{"width": 256, "layers": 8, "norm_position": "res_post", "hidden_act": "reglu", "bias": "none", "qk_norm": false, "optimizer": "soap", "learning_rate": 0.0017, "beta1": 0.95, "max_precond_dim": 1024, "max_steps": 9400, "lr_schedule": "cosine", "weight_decay": 0.1, "adamw_weight_decay_other_params": 0.05}
Rows from block 5 of a small autoregressive pixel model, named by matrix and row number. Rows with one number belong to one neuron. Each number is 128 + 32 x the weight over its row's rms, rounded and kept within 0 to 255. All counts start at 0.
After each neuron's rows are labels from the 100 images, of 14976, where the neuron reaches its largest size: "top examples" is what is common among them. Only what is clearly more common there than usual is listed. The data: microscope photos of single blood and bone marrow cells. In brackets: how many of the 100.
# gate: MLP gate (model.blocks.5.mlp.gate.weight, 672x256), inputs 156-207
# fc1: MLP up (model.blocks.5.mlp.fc1.weight, 672x256), inputs 156-207
# fc2: MLP down (model.blocks.5.mlp.fc2.weight, 256x672, transposed), outputs 156-207

gate.176 [126 127  57 116 137  99 145 113 118 127 129 147 181 149  86 149 169  83  92 142 112 135 100 148  52 146 142 126 117 164 153 127  67 126 105 118  85 138 120 121 114  49 207 109 166  97 148 136 125 132 166 172]
fc1.176 [162  80  79 138 157 102 117 184 183  80  93 154 136 151 142 100 213 106 101 198 120 115 138 138 120 114 112  59  93 123 114  82 106 102 128  68  89 167 119  88  74 103 200 152 111 150 165 149 109  63 110 146]
fc2.176 [176 106 177  92 182  66 109 129 115 158 105 145 110 142 123 142 134 154 140 101  91 161 152 105 212  94 130 119 187 103 135 144  41 152 145 108 174 144 130  63 105 172  85 148 182  88  63 111 103 155 114 155]
top examples: cell type: lymphocyte (36)

gate.364 [124 157 158 137 105 107 141 108 139 118 149 163 142 127 162 173 127  92 171 123 136 134 125 110  78  89 100 144 133 192 146 113 122 180 150 124 117 153 121 121 129 165 181 130 107 153 108  69 140 124  82 193]
fc1.364 [110 101 124 157 166 112 106 151  91  42 176 160 182 120 157 145  91 165 111  82 146 157 123  90 141 171  94 172 132 101  74 187 121  93  92 130  94  82 133 135  87 151 154 126 159 130 124 179 132 144  73 156]
fc2.364 [129 181 106 112 121 141 171  79 154 173 154  87 102  93 121  99 121 111 164 137 115 138 131 141  85 116 173  65 141 106 132  89 129 136 109 155 167 145 128 117 112 156 199 124 130 162  70 138 125  92 126 123]
top examples: smear: peripheral blood (48)

gate.457 [ 97 112  65 109  98  98 129 120 137 135 137  76  81 137  92 117 166 124 122 107 149 119 132 123 157 166 153 148 134 155 110  67 116  65 174 127 112  78 117 116 107 178  22 135 160 159 163 162 153  99 103 168]
fc1.457 [106 126 135  35 137 197 100 171  85 112 164 102 113 164  98  90  83 112  63  85  91 170  94 133 115 151 107 156 158 101 133 100  42  69 137 110 167 138 105 104 164 247 153 113 142  92  75  82 139 100 100 101]
fc2.457 [ 90 132 120 129 179 133 158  73 159  69 208 152 134 154 151 154  76 127 150 137 180 180  78 121 137 142 120  72 165  70 155 128  58 129 155 133 181 139 136 146 156 132 157 143 140  75 112 156 151 134 147 118]
top examples: cell type: segmented neutrophil (91); smear: peripheral blood (81)

gate.387 [180  55 150 136 109  85 197 111 152 167  77 100 105 132 144  72  74 150 130  91 151 161 114 150 118 138 158 145 170  60 158 150 180 125 123 131  96 132 105 142 122 130 100 130 134 172 169 183 198 179 112  77]
fc1.387 [153 144  98 137 100 114 153 100 119 171  69 164 116 151  92 143 158 152 162 162 178 130 157 148 115 133  91  78 158 147 116 145 112 115 137 103 104 107  80 152  62 125 144 112 143 104 155 125 136 154 120 188]
fc2.387 [165  73 101 123 125 107 146 132  72  90 159 107 120 138 104 111 115  86  91 101 143 123 112 133 182 128 153 122 111 104 159 141 111 177 137 121 112  90  68 127 180 129 144 125 118 131  95 176 133 134 117 115]
top examples: cell type: lymphocyte (40)

gate.670 [101 172 181 104 149 175 125 126  66  36  99 143 115 131 130 151 123 141 139  47 122 158 119 165 127 114  87  75  91 164 190 115 145 163 108 144 109 108 149 115 122 160 144 184  87 118 132 100 121 132 125 136]
fc1.670 [129 182 187 167 104 133  60  79  70  61 104 148 140  75 140 116 156 130 110  86 124 111 147 154 123 131 165 120 143 177 158 125 129 108 132 132  86 166 119 158 117 131 152 179 139  90 111 138 163 132 114 110]
fc2.670 [176 115 132 132 122 152 192  38 143 190  80 143 102 102 123  96 117  97  93 130 168 109 135 134 102  88  79 157 131 124 125 104 146  69 167 150 154 127 133  96  97 135  69  54 210 144 147 116  67 154 107 194]
top examples: cell type: promyelocyte (35)

gate.448 [131 116  86 176 144  83 127  90  72 162 155 153 111 171 153 112 150 133 162 147 141 147 119 124 110 113  92  57 141  95 136 110 169  62  76 143  75  93 141 153 121 155 152  82 109  83 103 146 167 177 167 189]
fc1.448 [121 126 147  83  97 157 145 155  88  95 117 117 148 152 120 145 143  96 121 112 167 178 161 140 127 126  89 151 110 143 114 120  96 136 124 156 170 117 165 162 138 125  95  94 147 159 115 102 118 122 115 164]
fc2.448 [141 116 104 183 175 132 109 179  58 164 127 121 121 156  48 189 181 130 122 132 124 132 133 159 199 144 145 179 107 110 132 105  76 147 168 131 116 128  95 141 139 221 125  91  98 132  89 165  86 168 156 153]
top examples: cell type: erythroblast (42)

gate.62 [137 176 144  74 131 154 127  75 160 124 148  91 140  99 116  71 115 128 135  93 175 165  82 138  97 172 175 190 166 144 129 160 121 158 117 174  84  81 122 140 110 116 113 149  91 140 151 195 159 141 118  89]
fc1.62 [125 119 123 116 113 157  96 117 132 134 110 141 141 132 140  74 103 129 100 121 121 191 117 174 143 168 149 119  89  82 115 147  98 130  80 137  77 125 174 151 154  87 158 144  94 109 184 155 136 140 111  86]
fc2.62 [137  95 164 141 158 110 120 114 122 129  70 124 123  99 160 117 122 149 131  88 110 110 131 118  71 154 129 117 100 157 120  99 107  90 159  63 180 123  98  94 111  90 151 181 190 153 120 107  63 119 138  96]
top examples: cell type: proerythroblast (36)

gate.306 [133 151  86 139 144 113 122 128 121 144 115 132 159 108 166  93 152 184 155 123 112 146 162 150 145 116  76 137 128 164 141 108 154 147 142 111 113 141 124  79 100 142  88  75 124 182 153 115  99 196 123  92]
fc1.306 [143 139 126 107 128 161 112 121 130 133  79  80 116 137 136 168 113 128 117 141 103 142 117 182 153 107  92 162 101 121  89 114  81  91  92 167 117 165  65 150 120 130  86 101 136 158 142 101 191  81 155 144]
fc2.306 [169 139 115  98 153 170  85 148 153 180 158  81  88 157 186  85 172  92 107 133 130 116  97 125 146 132 148 111 142 137 168  99 144 135 135 140 145  36  54 132 178 141 106 131  87 155  71 131 159  94  93 107]
top examples: smear: peripheral blood (70); cell type: myeloblast (31)

gate.43 [112 201 165 140 116 112 121 169 127  91 141 173  58 146 121 137 143 126 163 140  81 143 139 132 123  78 141 145 129 183 166 115 190 165 111 166 107 106 142 164 123 167 119 154 114 149 122 120  99 141 118 125]
fc1.43 [165 125  91  92 181 129 180 107 165 189 149 132 150 180 113  79 148 135 151  92 135 138 149 143  96  77  96 152 162 107 114 117  55  78 124  59 152  96 140 139 206  86 128 127 140 145 105  96 160 160 120 127]
fc2.43 [ 73 154 148 143 114 137 106 138  92 138 150 108  74 112 103 119 142 133 156  92 111 113 124 167  94 170  71  98 172 173 111  84 149 140 107 139 134 158 160 108 106 149 122  83 115  73 117 167 145 118 104 141]
top examples: cell type: proerythroblast (25)

gate.630 [114 143 149 170  82 128 195 107 169  82 161 189  96  96  72 127 185  95 159 112 148 187 142 113  90 114 151 148 124 115 192 102 123 117 163 142 132 140 128  98 116 109 168 141 140  87  58 119 166 176 106 144]
fc1.630 [ 95 105 149 144 138 177 139 113 174  95 132 176 114 124   7 160 130 108 159 110 121 138 116 138 137 167 148 114 125 100 174 103 113 156 127 103  90 134 166 122 123  99 170 169 166  56 150 178 130 157  88 161]
fc2.630 [121 135 127 151 185 119 154 111 192 123 111 170 128 184 117  72 190 126 149 106 104  74 127  87  99 115 143 130  71 161  94 101 124 127 156  97 131 107 116  85  94 130 123 164 220 120 111 121 145 115 173  91]
top examples: cell type: erythroblast (82)

gate.17 [177 135  85 125  91 117 123 130 145 125 142 156 168  66 157  11  83 172 154 128 163  95 118  69 120 108 159 145  79  89 101  92  97 126  98 104 115 166 182 124  97  74 123 123 124 107 174 166  70 181 146 133]
fc1.17 [102  95 140 105 113 132 112  95  85 160 106 112 184 104  53 171 175 122 157 127 195 123 139 127 175 148 135 155 117 152  59 113 111 131 175 108 113 159 106 110 156 111 114 144 125 150 127 112 165 161  93 117]
fc2.17 [157 196 152 111  88 128  90 117 109 148 110 150 129 148 153 100 150 119 148  48 109 148 138 173 151 124 103 138 132 141 217 117 113 140 143 147 103 154 190 177 149 135 104 144  77 112 121 164 133 115 139 101]
top examples: cell type: eosinophil (47)

gate.343 [ 97  88 147 114 147  99  92 103 164 102  96 138 134 155 171 100 113 145  59 163 138 139 157  85 119 173 122 152 141 120 116 150 148  76 122 168 151 169 157  97 158 101 132 110 139 143 130 124 127 139 200 133]
fc1.343 [109 176 108 135  89 112 142 138 150 173 112 116 110 167  60 131 117  92 110  70 189 158 111 121 150 116 128 103 158 182  77 114 102 148 193 139 152 151 144 174 101 120 146 124 143 105  64  95 105  97  52 120]
fc2.343 [148 151  96 183 121 174 127 160 143 119 196 128 128 157  97 123 173 116 126 155 127 189  92 131 155 135 137 137 121 164 117 116 159 118 165  92 188 120 102  97 108 151  64 181 116 141 135 130 141 146 164 130]
top examples: cell type: artefact (36)

gate.252 [105 134 169 108 172  86 126 126 188 139 125  86 111 146 146 148 159 117 136 127 101  84 130 101 111 175 144 194 103  84 126 107 160 102 102 129 168 156 169 120 143 107  68  75 116  97 136 191 112 154 164 171]
fc1.252 [ 76 156  99 162  88  91 132 138 111 178  87 132  63 156 125 152 161 109  97  74 105 165 155 155 111 114 155 134  97 111 124 184  92  75  98 168  75  96 164 110  78 115 125 117 115 121  92  99 113 135 104 121]
fc2.252 [192 106 105 158 169 155 139  57 107 117 190 141 126 103 100  65 127 103 125 192 101 107 111 100 168 140 137 157 159 172 119 127 124 166 176  96 210 123  83 166 143 134 155 112 115 133 135 155 118 132 103 139]
top examples: cell type: artefact (46)

gate.664 [ 89 124 171 137 188 135 167 133 134 109 160 143 122  87 148 152 121 140  87 150 133 101 137 109 134 121  84 126 155 142 109 113 140  97 153 115 144 140 136 156  82 150 101 132 130 166 137  99 112 124 161 133]
fc1.664 [ 95 100 150 119 133 194  62  92 139 134 134  66 101 139 112 119 193  73 106  99 151 123 123 193  69  88 156 117 167 146 134 131 106 113 116  96  86 135  93 113 176 134 146 162  62 122  49  96  72  92 108 109]
fc2.664 [132 135 126 140 148 112 161 106  82 144 183 144 100  86 128 152  86 150 132 198 158 105  95  79 172 170  68 147 165  58 131 122 158  93 149 146  98 115 134 123 105 127  99  83 162 161 164 114 173 152 177 153]
top examples: cell type: blast (30)

gate.409 [ 75 109  78 159  92 111 141 130 121  91 120  98 161 110 148 144 133 149  87 196 194 129 155 145 148 127 111 184 127 136 169  62 133 147 114 130 162 137 103 177 117  93 170 138 146 135 111 138 143 132 138  87]
fc1.409 [ 91 190 131  77 107 146  87 100 131  64  88 103 126 157 215 136 144 140 107 103 113  88 123 152 128 155 152 113  81  96 151  98 142  85  81 140  81 130 124 200 125 100 123 114 141 179 100 114 122  69 111 113]
fc2.409 [166  76 117 151 148  93 168 153 142 185 121 181 109 132  90 113  98  51 109 140  86 140 136 138 110 119 104 153 116 147 134 130  41 152 174 131 138 117  83  90 114 135 138 101  92 145 172 115 109 185 139 154]
top examples: cell type: lymphocyte (57)

gate.384 [110 150 144  94 164 152 162 107 149  75 119 147 171 136 127 174 117 105 120 149 192 200  99 124 134  60  78 153 106 171 153 117 150 111 138 179 192 120 224 159 100 155 109 139 167 121 174 109 154 135 122 130]
fc1.384 [120  74 160 126 160 118 137 160  95 156  82  91 147 101 159  57 173 108  48 126 106 149 140 135 102 110 155 120 112 156 150 132 178 131 127 139 175 120 179 129 112 126 158 112 137 167 142 157 109 103 109 121]
fc2.384 [126 140 160  46 100 101  72 144 131 144 159 160 149 179 137 172  98  89 162 105 165 135 102 192 127 211 193 114 181 102 104 151 123  98 122 110  70 136  40 127 129 106  67 175 155 125 140  57 187 137 147 123]
top examples: cell type: promyelocyte (28)

gate.278 [166 108 139 161 138 182  53 134 118 170  66 112 167 169 110 137 128 138  56  90 136 141 105 159 112 137 104 107 153  66 158 180 109 123 105 169 154 144 121 114 132 141 107 112  62 135 110  89 134 126 111 118]
fc1.278 [ 53 186 141 165 114 103 175 123 103 135  88 108 111 134  91 130 110 157 190 100 147 137 149 125 121  94  70 129 118  81 148  98 135 148 145  93 117 143 172 141  94 139 255 192 123 108  97 164 119 158  69 148]
fc2.278 [139 145 161 158 135 207  90  87  49 132 169  99 182 171 114 216 165  75 133 146 126  84 118 157 136 142 129 111 123 129 126 140 124 146  82 114 156  74  88  76 126 160  73  98  89 116 121  99 142  95 167 119]
top examples: cell type: proerythroblast (48)

gate.572 [151 129 149 150 103 137 141  58 160 124 142 140 119 100  76 135 175 142 125 149 154 148 129 101  94 104 127  75 112  69 101 134  74 131 162  79 119 125 169  66 201 110 171 120 136 142 186 132  95 105 128  84]
fc1.572 [113  75 105 192 104 113 155 110 119  80 108  94 117  98 160 104 141  91 110 175 142 101 134 124 107  96 161  72  95  99  83 124 103 193  76 110  85 137  61 123  95  86  99 124 136 177 143 134 145  76  98  28]
fc2.572 [171 171  98  80 163 130 192 187 110 173 113 171 125 204 132 119 160 127  89  80 116 131  99 146 117 144  93 139 118 199 163  83  62 129 109 139 162  74 139 109 138  52  71 160 105 158 156 106  91 142 149 180]
top examples: cell type: artefact (45)

gate.352 [135 117 154  74 158 137 125 104 142 100 165 179 114 105 138 126  79  95 160 139 163 146 122  92 193 163 107 143 109 176 113 110  96 130 150 160 137 118 123 108 137 152 116 146 137 102  99  72 105 130 106 101]
fc1.352 [116 149  93 145 117 113 159  73 103 138 116  51 156 117  74 167 145  62 141 126 132 156 110 160  87 124 150 171 143 168 125 154 174 148  93 130  72 159 117 101  89 171  96 127 119 154 132 134 129 103 153 168]
fc2.352 [127  96 156 148  93 117 167 131 125 150 138 171 120 152  60 168 131 102  74 169 119 136 190 173 160 137  83 133 122 190 127 143 100 142 114 120 135  96 156 120 118 136 200 116 148 134 132 140 136  88 127  83]
top examples: smear: peripheral blood (96); cell type: segmented neutrophil (79)

gate.368 [160 167  63 163 117 104 158 131 236 137 198 145  49  94 169 169 103 145 150 172 164  83 107 135 125 157 124 149  64  89 101 107 149 143 133 165 146 143 157 134  61 112 112  84 110 139 129 173 109 155 122  78]
fc1.368 [125 146 134 119 152 136 197 169 129  77 130 109 107 141 109 117 164 126 114 115 141  51 107 185 147 129  94  99 117 147 197 114 169 100 141 140  73  88 112 146 172 152 127  90 135 125  69 140  99 160 126 133]
fc2.368 [132 103  87 153  96 123 146 145 189 150 106 163 155 145  73 214 129 123 146  97 139 137 173 189 100 139 151 123  98 139 109 164 145 138 149 123 123 105 189 114 131 179 148 176 105 102 124 179 113 105 160 118]
top examples: smear: peripheral blood (99)

gate.154 [138 117 156 131 136 130 226 121 196 126 111  96 106 119 130 174 144  81 175 137 163  85  64 143 174 160  99  78  77 140 141 120 185  80  79  85  86 139 103 132 119 119 118 133 115 131 105 105 142 105 147  93]
fc1.154 [148 162 122  94 155  89 146  78 172 148 114  90  85 123 138 144 119 112 111 141 153 102 120 130 151 133 165 158  66 151 152 132 143  94 173 154 108  97 137 104 148 178 100 191 147 108 149 133 163 184 122  84]
fc2.154 [104 136 125 131 133 133  62 179 117  92 147  93 153 148 114 136 139 111 150 100  83 177 161 160 102 131 125 116 130 153 127 166 107 163  48  49 106 128 122 131 131 156  93 136  63 124 138  98 103 108 151 180]
top examples: cell type: proerythroblast (25)

gate.542 [134 163 129 128 134 168  85 107 177 180 138 127 138  96 124 150 139 103 162 126 169  56 205 123 157 101  99 128 112 109 138 202 120 125 158 156  98 101 160 132  82 163  87 119 115  96 142  98 114  66  85 115]
fc1.542 [ 85 126 133 124 121  89 101  89 171 104 117 117 128 104 105  83 117  84 161 105 155 123 148 108 181 134 105 128 134 162 145 170 114 111 158 158 142 131  98 158  99 158 151 114 129 143  98  72 155 125  61  94]
fc2.542 [136 156 151 100 134 119 100  94 105 144 128 165 168 106 134 122 103 100 152 124 191  32 129 112 143  77 143  84  55 123 110  92 154 157 114 109 124 119 129 168 152  69 136  93 150 171 120 139 171 166 121 155]
top examples: cell type: eosinophil (71)

gate.417 [131 117  96 177 101 123 108 139 123 115 133  96 124 129 145 118  87 115 104 104 116 159 105 171 101 138 158 131 169 101 134 181 130 101 123 148 122 106 201 120 136 134 159 178  63 158 162 106 117 155 134 161]
fc1.417 [236 130 120 122 118  99 124 123 114 111 141 170 169  86 174  98 187 159 165 138 108 134  63 171 176 142 157 186 120 164  93  69 111 120 106 136 148 179  91 164 110 147  85 143 184 108 117 100 161 145 124  68]
fc2.417 [154 137 145  98 145 143  88 116 168 112 114 131 151 118 196 185  81 152 146 200 139 126 182 117 113 114 100 158 134  83 120 164 125 102  74 117  81 140  98 190 145 101  92 149 102  95 146  73 127 141 145 155]
top examples: smear: peripheral blood (99); cell type: platelet (98)

gate.268 [118 117 163  80 150 121 138 139 109 134 118 147 151  48 122 142 116 121 131 146 111 125 119 137 123  60 153 165 148 151 127 182 115 156 120  70 115 130 102 127 146 147 139 152 196 119 129 176 116 177 137  98]
fc1.268 [ 84 184 120 131 131 146 201 116 102 114 121 118 180  93  98 141 111 156 155 108 141 132 145 158 118  72 182 124 145 139 139 182 146 102 134 159 123 156  80 132  95 123 140 120 175 144 131 164 116 202 143 145]
fc2.268 [119 113 151 100 159 114 105 135 123 139  52 129  91 147 113  97 186  99 158 158 162 128 133 100 144 130  47 108 202 124 150 154 117 150  95 141 158 136 134  78 113 116 120 100 100 158 137 106 168 114 141 104]
top examples: cell type: blast (27); cell type: promyelocyte (26)

gate.139 [119 147 125 153 131 143 104 164  91  78 122 139 191 184 145 110 102 164 133 152 128 161 148 142 104  63 109  22 198  91 101 197 119  98 142 174  84 136  91 141 119 155 125 122 118 153 127 117 109 106 121  89]
fc1.139 [ 97 171 150 115 133 125  99 112 102 127 141 103 151 118  89 109 115 173 152 188 152  99 153 158  90 108  95 103 145 107 147 125 119 112 143 126  98 114 135 127 158 151 202 116  84 111  94  88 155  94  98 104]
fc2.139 [128 155 111 159 175 141 112 167  68 181 150 139 111 117 148  62 163  96  83 155  93 129  87 103 159 186 158 166 159 140 166 126 182 157  98 170 142 108 119 129 104 159  65 159 136 167 152 174 104 114 177  51]
top examples: cell type: platelet (71); smear: peripheral blood (71)

gate.99 [105 145 174 159 133 141 122 118 147 178 150 119 139 111 136  67 174 110 123 129  85 185 113 106  83 128 128 152 103 103 141 136  91 144 211 126  98  91 160 137  49  76 131 146 207  79 128 127 125  76 125 102]
fc1.99 [156 107  95 145 147 107 150 143 111 110 109 119 158 121 158 207 132 208 142 130 117  92 123 172 170 135 174 109 110 129 149 113 172 129  65  96 200 158  92 110 166 151 129 122  85 196 122 115 146 134 126 143]
fc2.99 [160 168 182 159 104  90  76 116  93 121 149  78 126 154  70  91 164  97 137 156 155 138 126 124 112 113 125 109 188 142  98 185  94  58 167 126 136 123 121 106  98 126 135  98 148 135  85 106 145 133 160 103]
top examples: smear: peripheral blood (96)

gate.394 [101 162 156 162  82 122 102  71 152 131 122  95 174 157 148  99  54 132  97 108 122 138 155 153  84  93 107 122 166 153 138  88 141  91 117 160 123 157 141 115 110 114 103  69 124 158 101 161  93  94 159 153]
fc1.394 [163 148 185  99  95 146 124 134 120  97 181 127 127 135 155  86  84 181 129 204 155 156 152  98 129 116 140  99 146 125 143 171 155 133 163 129 120 142 141 154 187  59 142 162 227 171 116 125 152 160 119 169]
fc2.394 [139  74  66 137 139 112 159 166 118 116 138 169 146 127 118 187 160  88 157 102 103 133  93 118 156 138 131 132 136 149  90 159  32 112 124 130 136 105  62 137 178 182 114 172 127 112 169 104 113  62  80 105]
top examples: cell type: segmented neutrophil (86)

gate.636 [133 143 143  90 147  84 170 138 121 103 193  96 152  96  92  97 113 162 109 100  97 132 152 152 115 139 136 219 101 137 131 159 116 114 110  95 171 108 112 102 146 144  46 137 173 141 178 133 100 179 115 128]
fc1.636 [143 178 133 134  95 196 127 119 172 139 103 162  89 140 110 110 139  83 111 139 171 135 112 131 162 146  70  96 122 142 127  89  86 128 117 202 111 130 131 119 108 141 157 139  93 133  56 114 142 119  74  94]
fc2.636 [159 108 122  65  89 121 121  93  75  62 153 125 164 113  79 122 143 147 192 170 156 104 143 167 141 128 138 116 144 153 102 155 139 124 151 105  90 129 161 122  97 114 112 119 101  96 109 178 159 208 153 152]
top examples: cell type: proerythroblast (34)

gate.106 [ 88 142 127 126  86 104 115 157 112 121 135 119 150 139 101 141 102 173  90 141  85 167 172 109 167 114 139 140 161 133 144 118 153 151 199 162 143 141 121 142 104 182  85  89 133  38 146 135  92 133 151 108]
fc1.106 [164 131  99 153 119 187 147 118 148 119 121 112 107 162 176 118 156 150 162 164 148  99 134 147 145  77 102  91 149 151 115 111 146 207  99 187 161 168 159 149  62  86 108 161 185 102  68 175  97 167 108 125]
fc2.106 [107  62 140 125 137 126  67  79  84 137 140 151 174  76 111 181 161 101 162 155  63 140 151  71 142 167 163 114 176  77 135 159 103 122 150 120 170  98 149  99  75 162 182 120 146 180 153 136 135 134  97 199]
top examples: smear: peripheral blood (98)

gate.456 [126 172 142  80 146 156 123  86  73 125  74 184 197 137  77 134 166 167 121 133  89 124 174  66 129 121  41  69 111 161 174 150 125 126 131 121  75 147 109 125 178 133  73 123 134 122 138 127 198 121  94 135]
fc1.456 [113 210 141 105 156 151 177  76 139 119 150 147 147 139 130 151 130 152 157 146 118 109 150 114 157 131  68  94 145 131 124 131 182 112 143 127 123 143 176 158 137 133 124 114 123 156 103  97 100 138 176 188]
fc2.456 [113 114 161 109  65 115 114 116 117 143 165 120 130 110 125 134  84 128  75  84 142 163 140 208 136 101 193 143  92  67 150 180 148 140 114 159 112 156  99 122 112  91 182 102 126 165 150 143 136 170  93  80]
top examples: cell type: proerythroblast (29)

gate.156 [100 108 142 125 100 119 123  95 125 124 165 106 131 106 142 135 144 124 134  67 101 169 181 118 128  94 142 157  88 146 156  80 114 127 148 151 183 128 155 136 129  91 164 130  14 143 107 127 112 132 138 146]
fc1.156 [115 131 142  93 133  98  82 124 158 146  93  98 123 122 154 101 150 118 175 145 172 123 155 194  73  82 135 144 187 107 183 172 139 120 107  97 143 110 110 154  91 121 149  73  80  83 125 145 108 163 192 116]
fc2.156 [139  88  87 140 188 156 144 204 123 130 149 115 141 119 121  98 112  78 113 169 101  99 114 130 130 116 101 167 108 167 106 148 102 153 129  88 126 198 146 146 109  56  94 129 133 149 126 194 159 155 126 185]
top examples: cell type: segmented neutrophil (53)

gate.61 [146 130 107 195  90 169  96 109 128 107 122 104 119 169 107 159 149 134 104 112 102 104 145 157 104 123  86 120 185 127 147 157  84 109  69 146  83 101 148 108 146 109 175 130 134 167 147 166 104 131 182 112]
fc1.61 [180 103 118 148 115 142 139 116 127 120 105  65 151 189 131 128 104  91 113 100 141 148 137 159  76 106 101 124 127 124 158 111 146 110 138 183  82  96 131 106 165 144 145 143 116 133 133 119  68 145 175 124]
fc2.61 [ 97  80 145 140 122 119 104 123 155 112 170 167 109 116 186 101 202 128 137 123 138 118 107 102 178 124 140 134 150 141  93 143 122 175 151  84  82 190 150 120 119 107 118 114  68 170 139 180 106 115 153 136]
top examples: cell type: platelet (95); smear: peripheral blood (95)

gate.398 [116 145  81 176 119 163 176 120 134  72 121 107 109 115 184  79 136 103 128  93 102 134 106  70 125 104  32 173 166 146 129 122 130 177  67 125 160 172 163 112 131 201 136  50 149 145  79 114 112 132 134 146]
fc1.398 [114 168  94 114 135 159 157 153 147 139 118 127 127 142 188 163 103  87 142 148 134 181 130  83 130  81 107 171  92 146  76 147 103 168  96 147 165 159 129 121 122 187 148  69 155 114 124 104 101 107 142 146]
fc2.398 [127 136 163 158  83 195  87 142 113 195 117  87 100 145  95 119 165 161 116 103 189 125 196 120 189 156 155  74 129  64  93 140 133 125 120  87 120 135 148 168 113 110 109 148 135 188 105  82  86 162 112 147]
top examples: cell type: erythroblast (90)

gate.379 [105 162 153 130 152 210 155  95 107 113  79 115 124  97 130 100 140 132 128 167 166 149 136 113 113  94 115 137 126 128 147 107 171  95 100 124 175 120 123 120  81 149  97 180 222 133  73  78 113 167  92 122]
fc1.379 [105 111  64 158 142 154 150  69 115  93 111 141 166 131  95 162  50 116 137  86 128 122 113 165  99 193 123 120 122 120  83 142 133  95  98 144 153 161 119 121 137 104 193 119 104 152 164 161 117 104 153 137]
fc2.379 [138 124 186 126  56  94 150 157 172 117 153 148 105 189 177 110 146 200 151 104 139  90 159 164  79 116  93 146 102 116 124 146 138  94 136 113 135 133 125 123 143 166 106 161 201 135 104  59  93 138 169 162]
top examples: cell type: eosinophil (25)

gate.361 [111 121 106 119 166 140 160 115 113 134 191 131 144 136  79 149 173 132 171 106 125 185 188  97 161 119 129 134 173 132 142 127 105 143 124 153 170 148  84 149  61 102 165 150 211  97 107  85  99  90 157 144]
fc1.361 [133 145  84 127 102 118 174 154 134 123  71 163 141 104  74 159 153 176  90 125 141  39 144 134 156 109 120 108 111 125 111 120 127 108 151 161 185 171 158 140 141 115  73  86 133 103  79 148 104 118  95 117]
fc2.361 [125 155 132 162 142 178 104  83 117 151 197 126 146 121 129 109 133 111 201 189 138 147 138 131 151  72 128 165 211 162 124 135  90 160  87  69  90 107 122 131 154 130 175  81 141 118 154 117 142 156 101 122]
top examples: cell type: lymphocyte (34)

gate.512 [179 121 101 162  56 116 123  64 107 133 137 135 108 141 151 122 111 108  89  93 102 166 115 165 133 178 120  73 126 113 159 139  43 220 112 127 126  76 164 123  69 173  40 129 120 132 168 170 109 130 108 111]
fc1.512 [110 139 161 105  86 180  98 135 166 202  87 154  95 160  81  75 163 152 126 139  84 140 128 107 148 108 115 153 114 118 138  97 149 104 117 171 117 123 131 109 135 112 152 111 145 109 101 107 145  81 129 125]
fc2.512 [155 119 147 137 120  39  56 221 118 153 155 127 119 145  66 169  80 125 158 118 181 101 116 113 160  63 119 141 105 116 149  81 119 191  95 122  91 170 164  83  82 178 127 102 125 163 139 122 158 103 154 130]
top examples: cell type: promyelocyte (31)

gate.607 [112 173 117 123 160  59 123 129 151 153 161 142 185 104 108 129  47  89 130 115 144  90 175 115 101 129 132 111 162 151 115  84 121 121 177 140 146 114 129 170 115  80  76 117 133 130 139 106 122 111 160 148]
fc1.607 [150  87 107 171 138 171 126  98  50 153 155 118 127  83 142 137 103 146  95  90  97 115 108  81  99 124 166 149 139 149  74 121 103 112 144  50 196 171 149  92 145 115 133 123 129 128 173 142 134 144 121 153]
fc2.607 [111 112 154  56 127  86 151 116 120 147  87 128 112 111 122 119 109 105 193 182 133 135 167 160 131  94  60  66 143 133 127 130 147  92  72 177  90  74 113  78 146 132 103  64 122 146 112 119 141 129 115  89]
top examples: cell type: segmented neutrophil (63); smear: peripheral blood (49)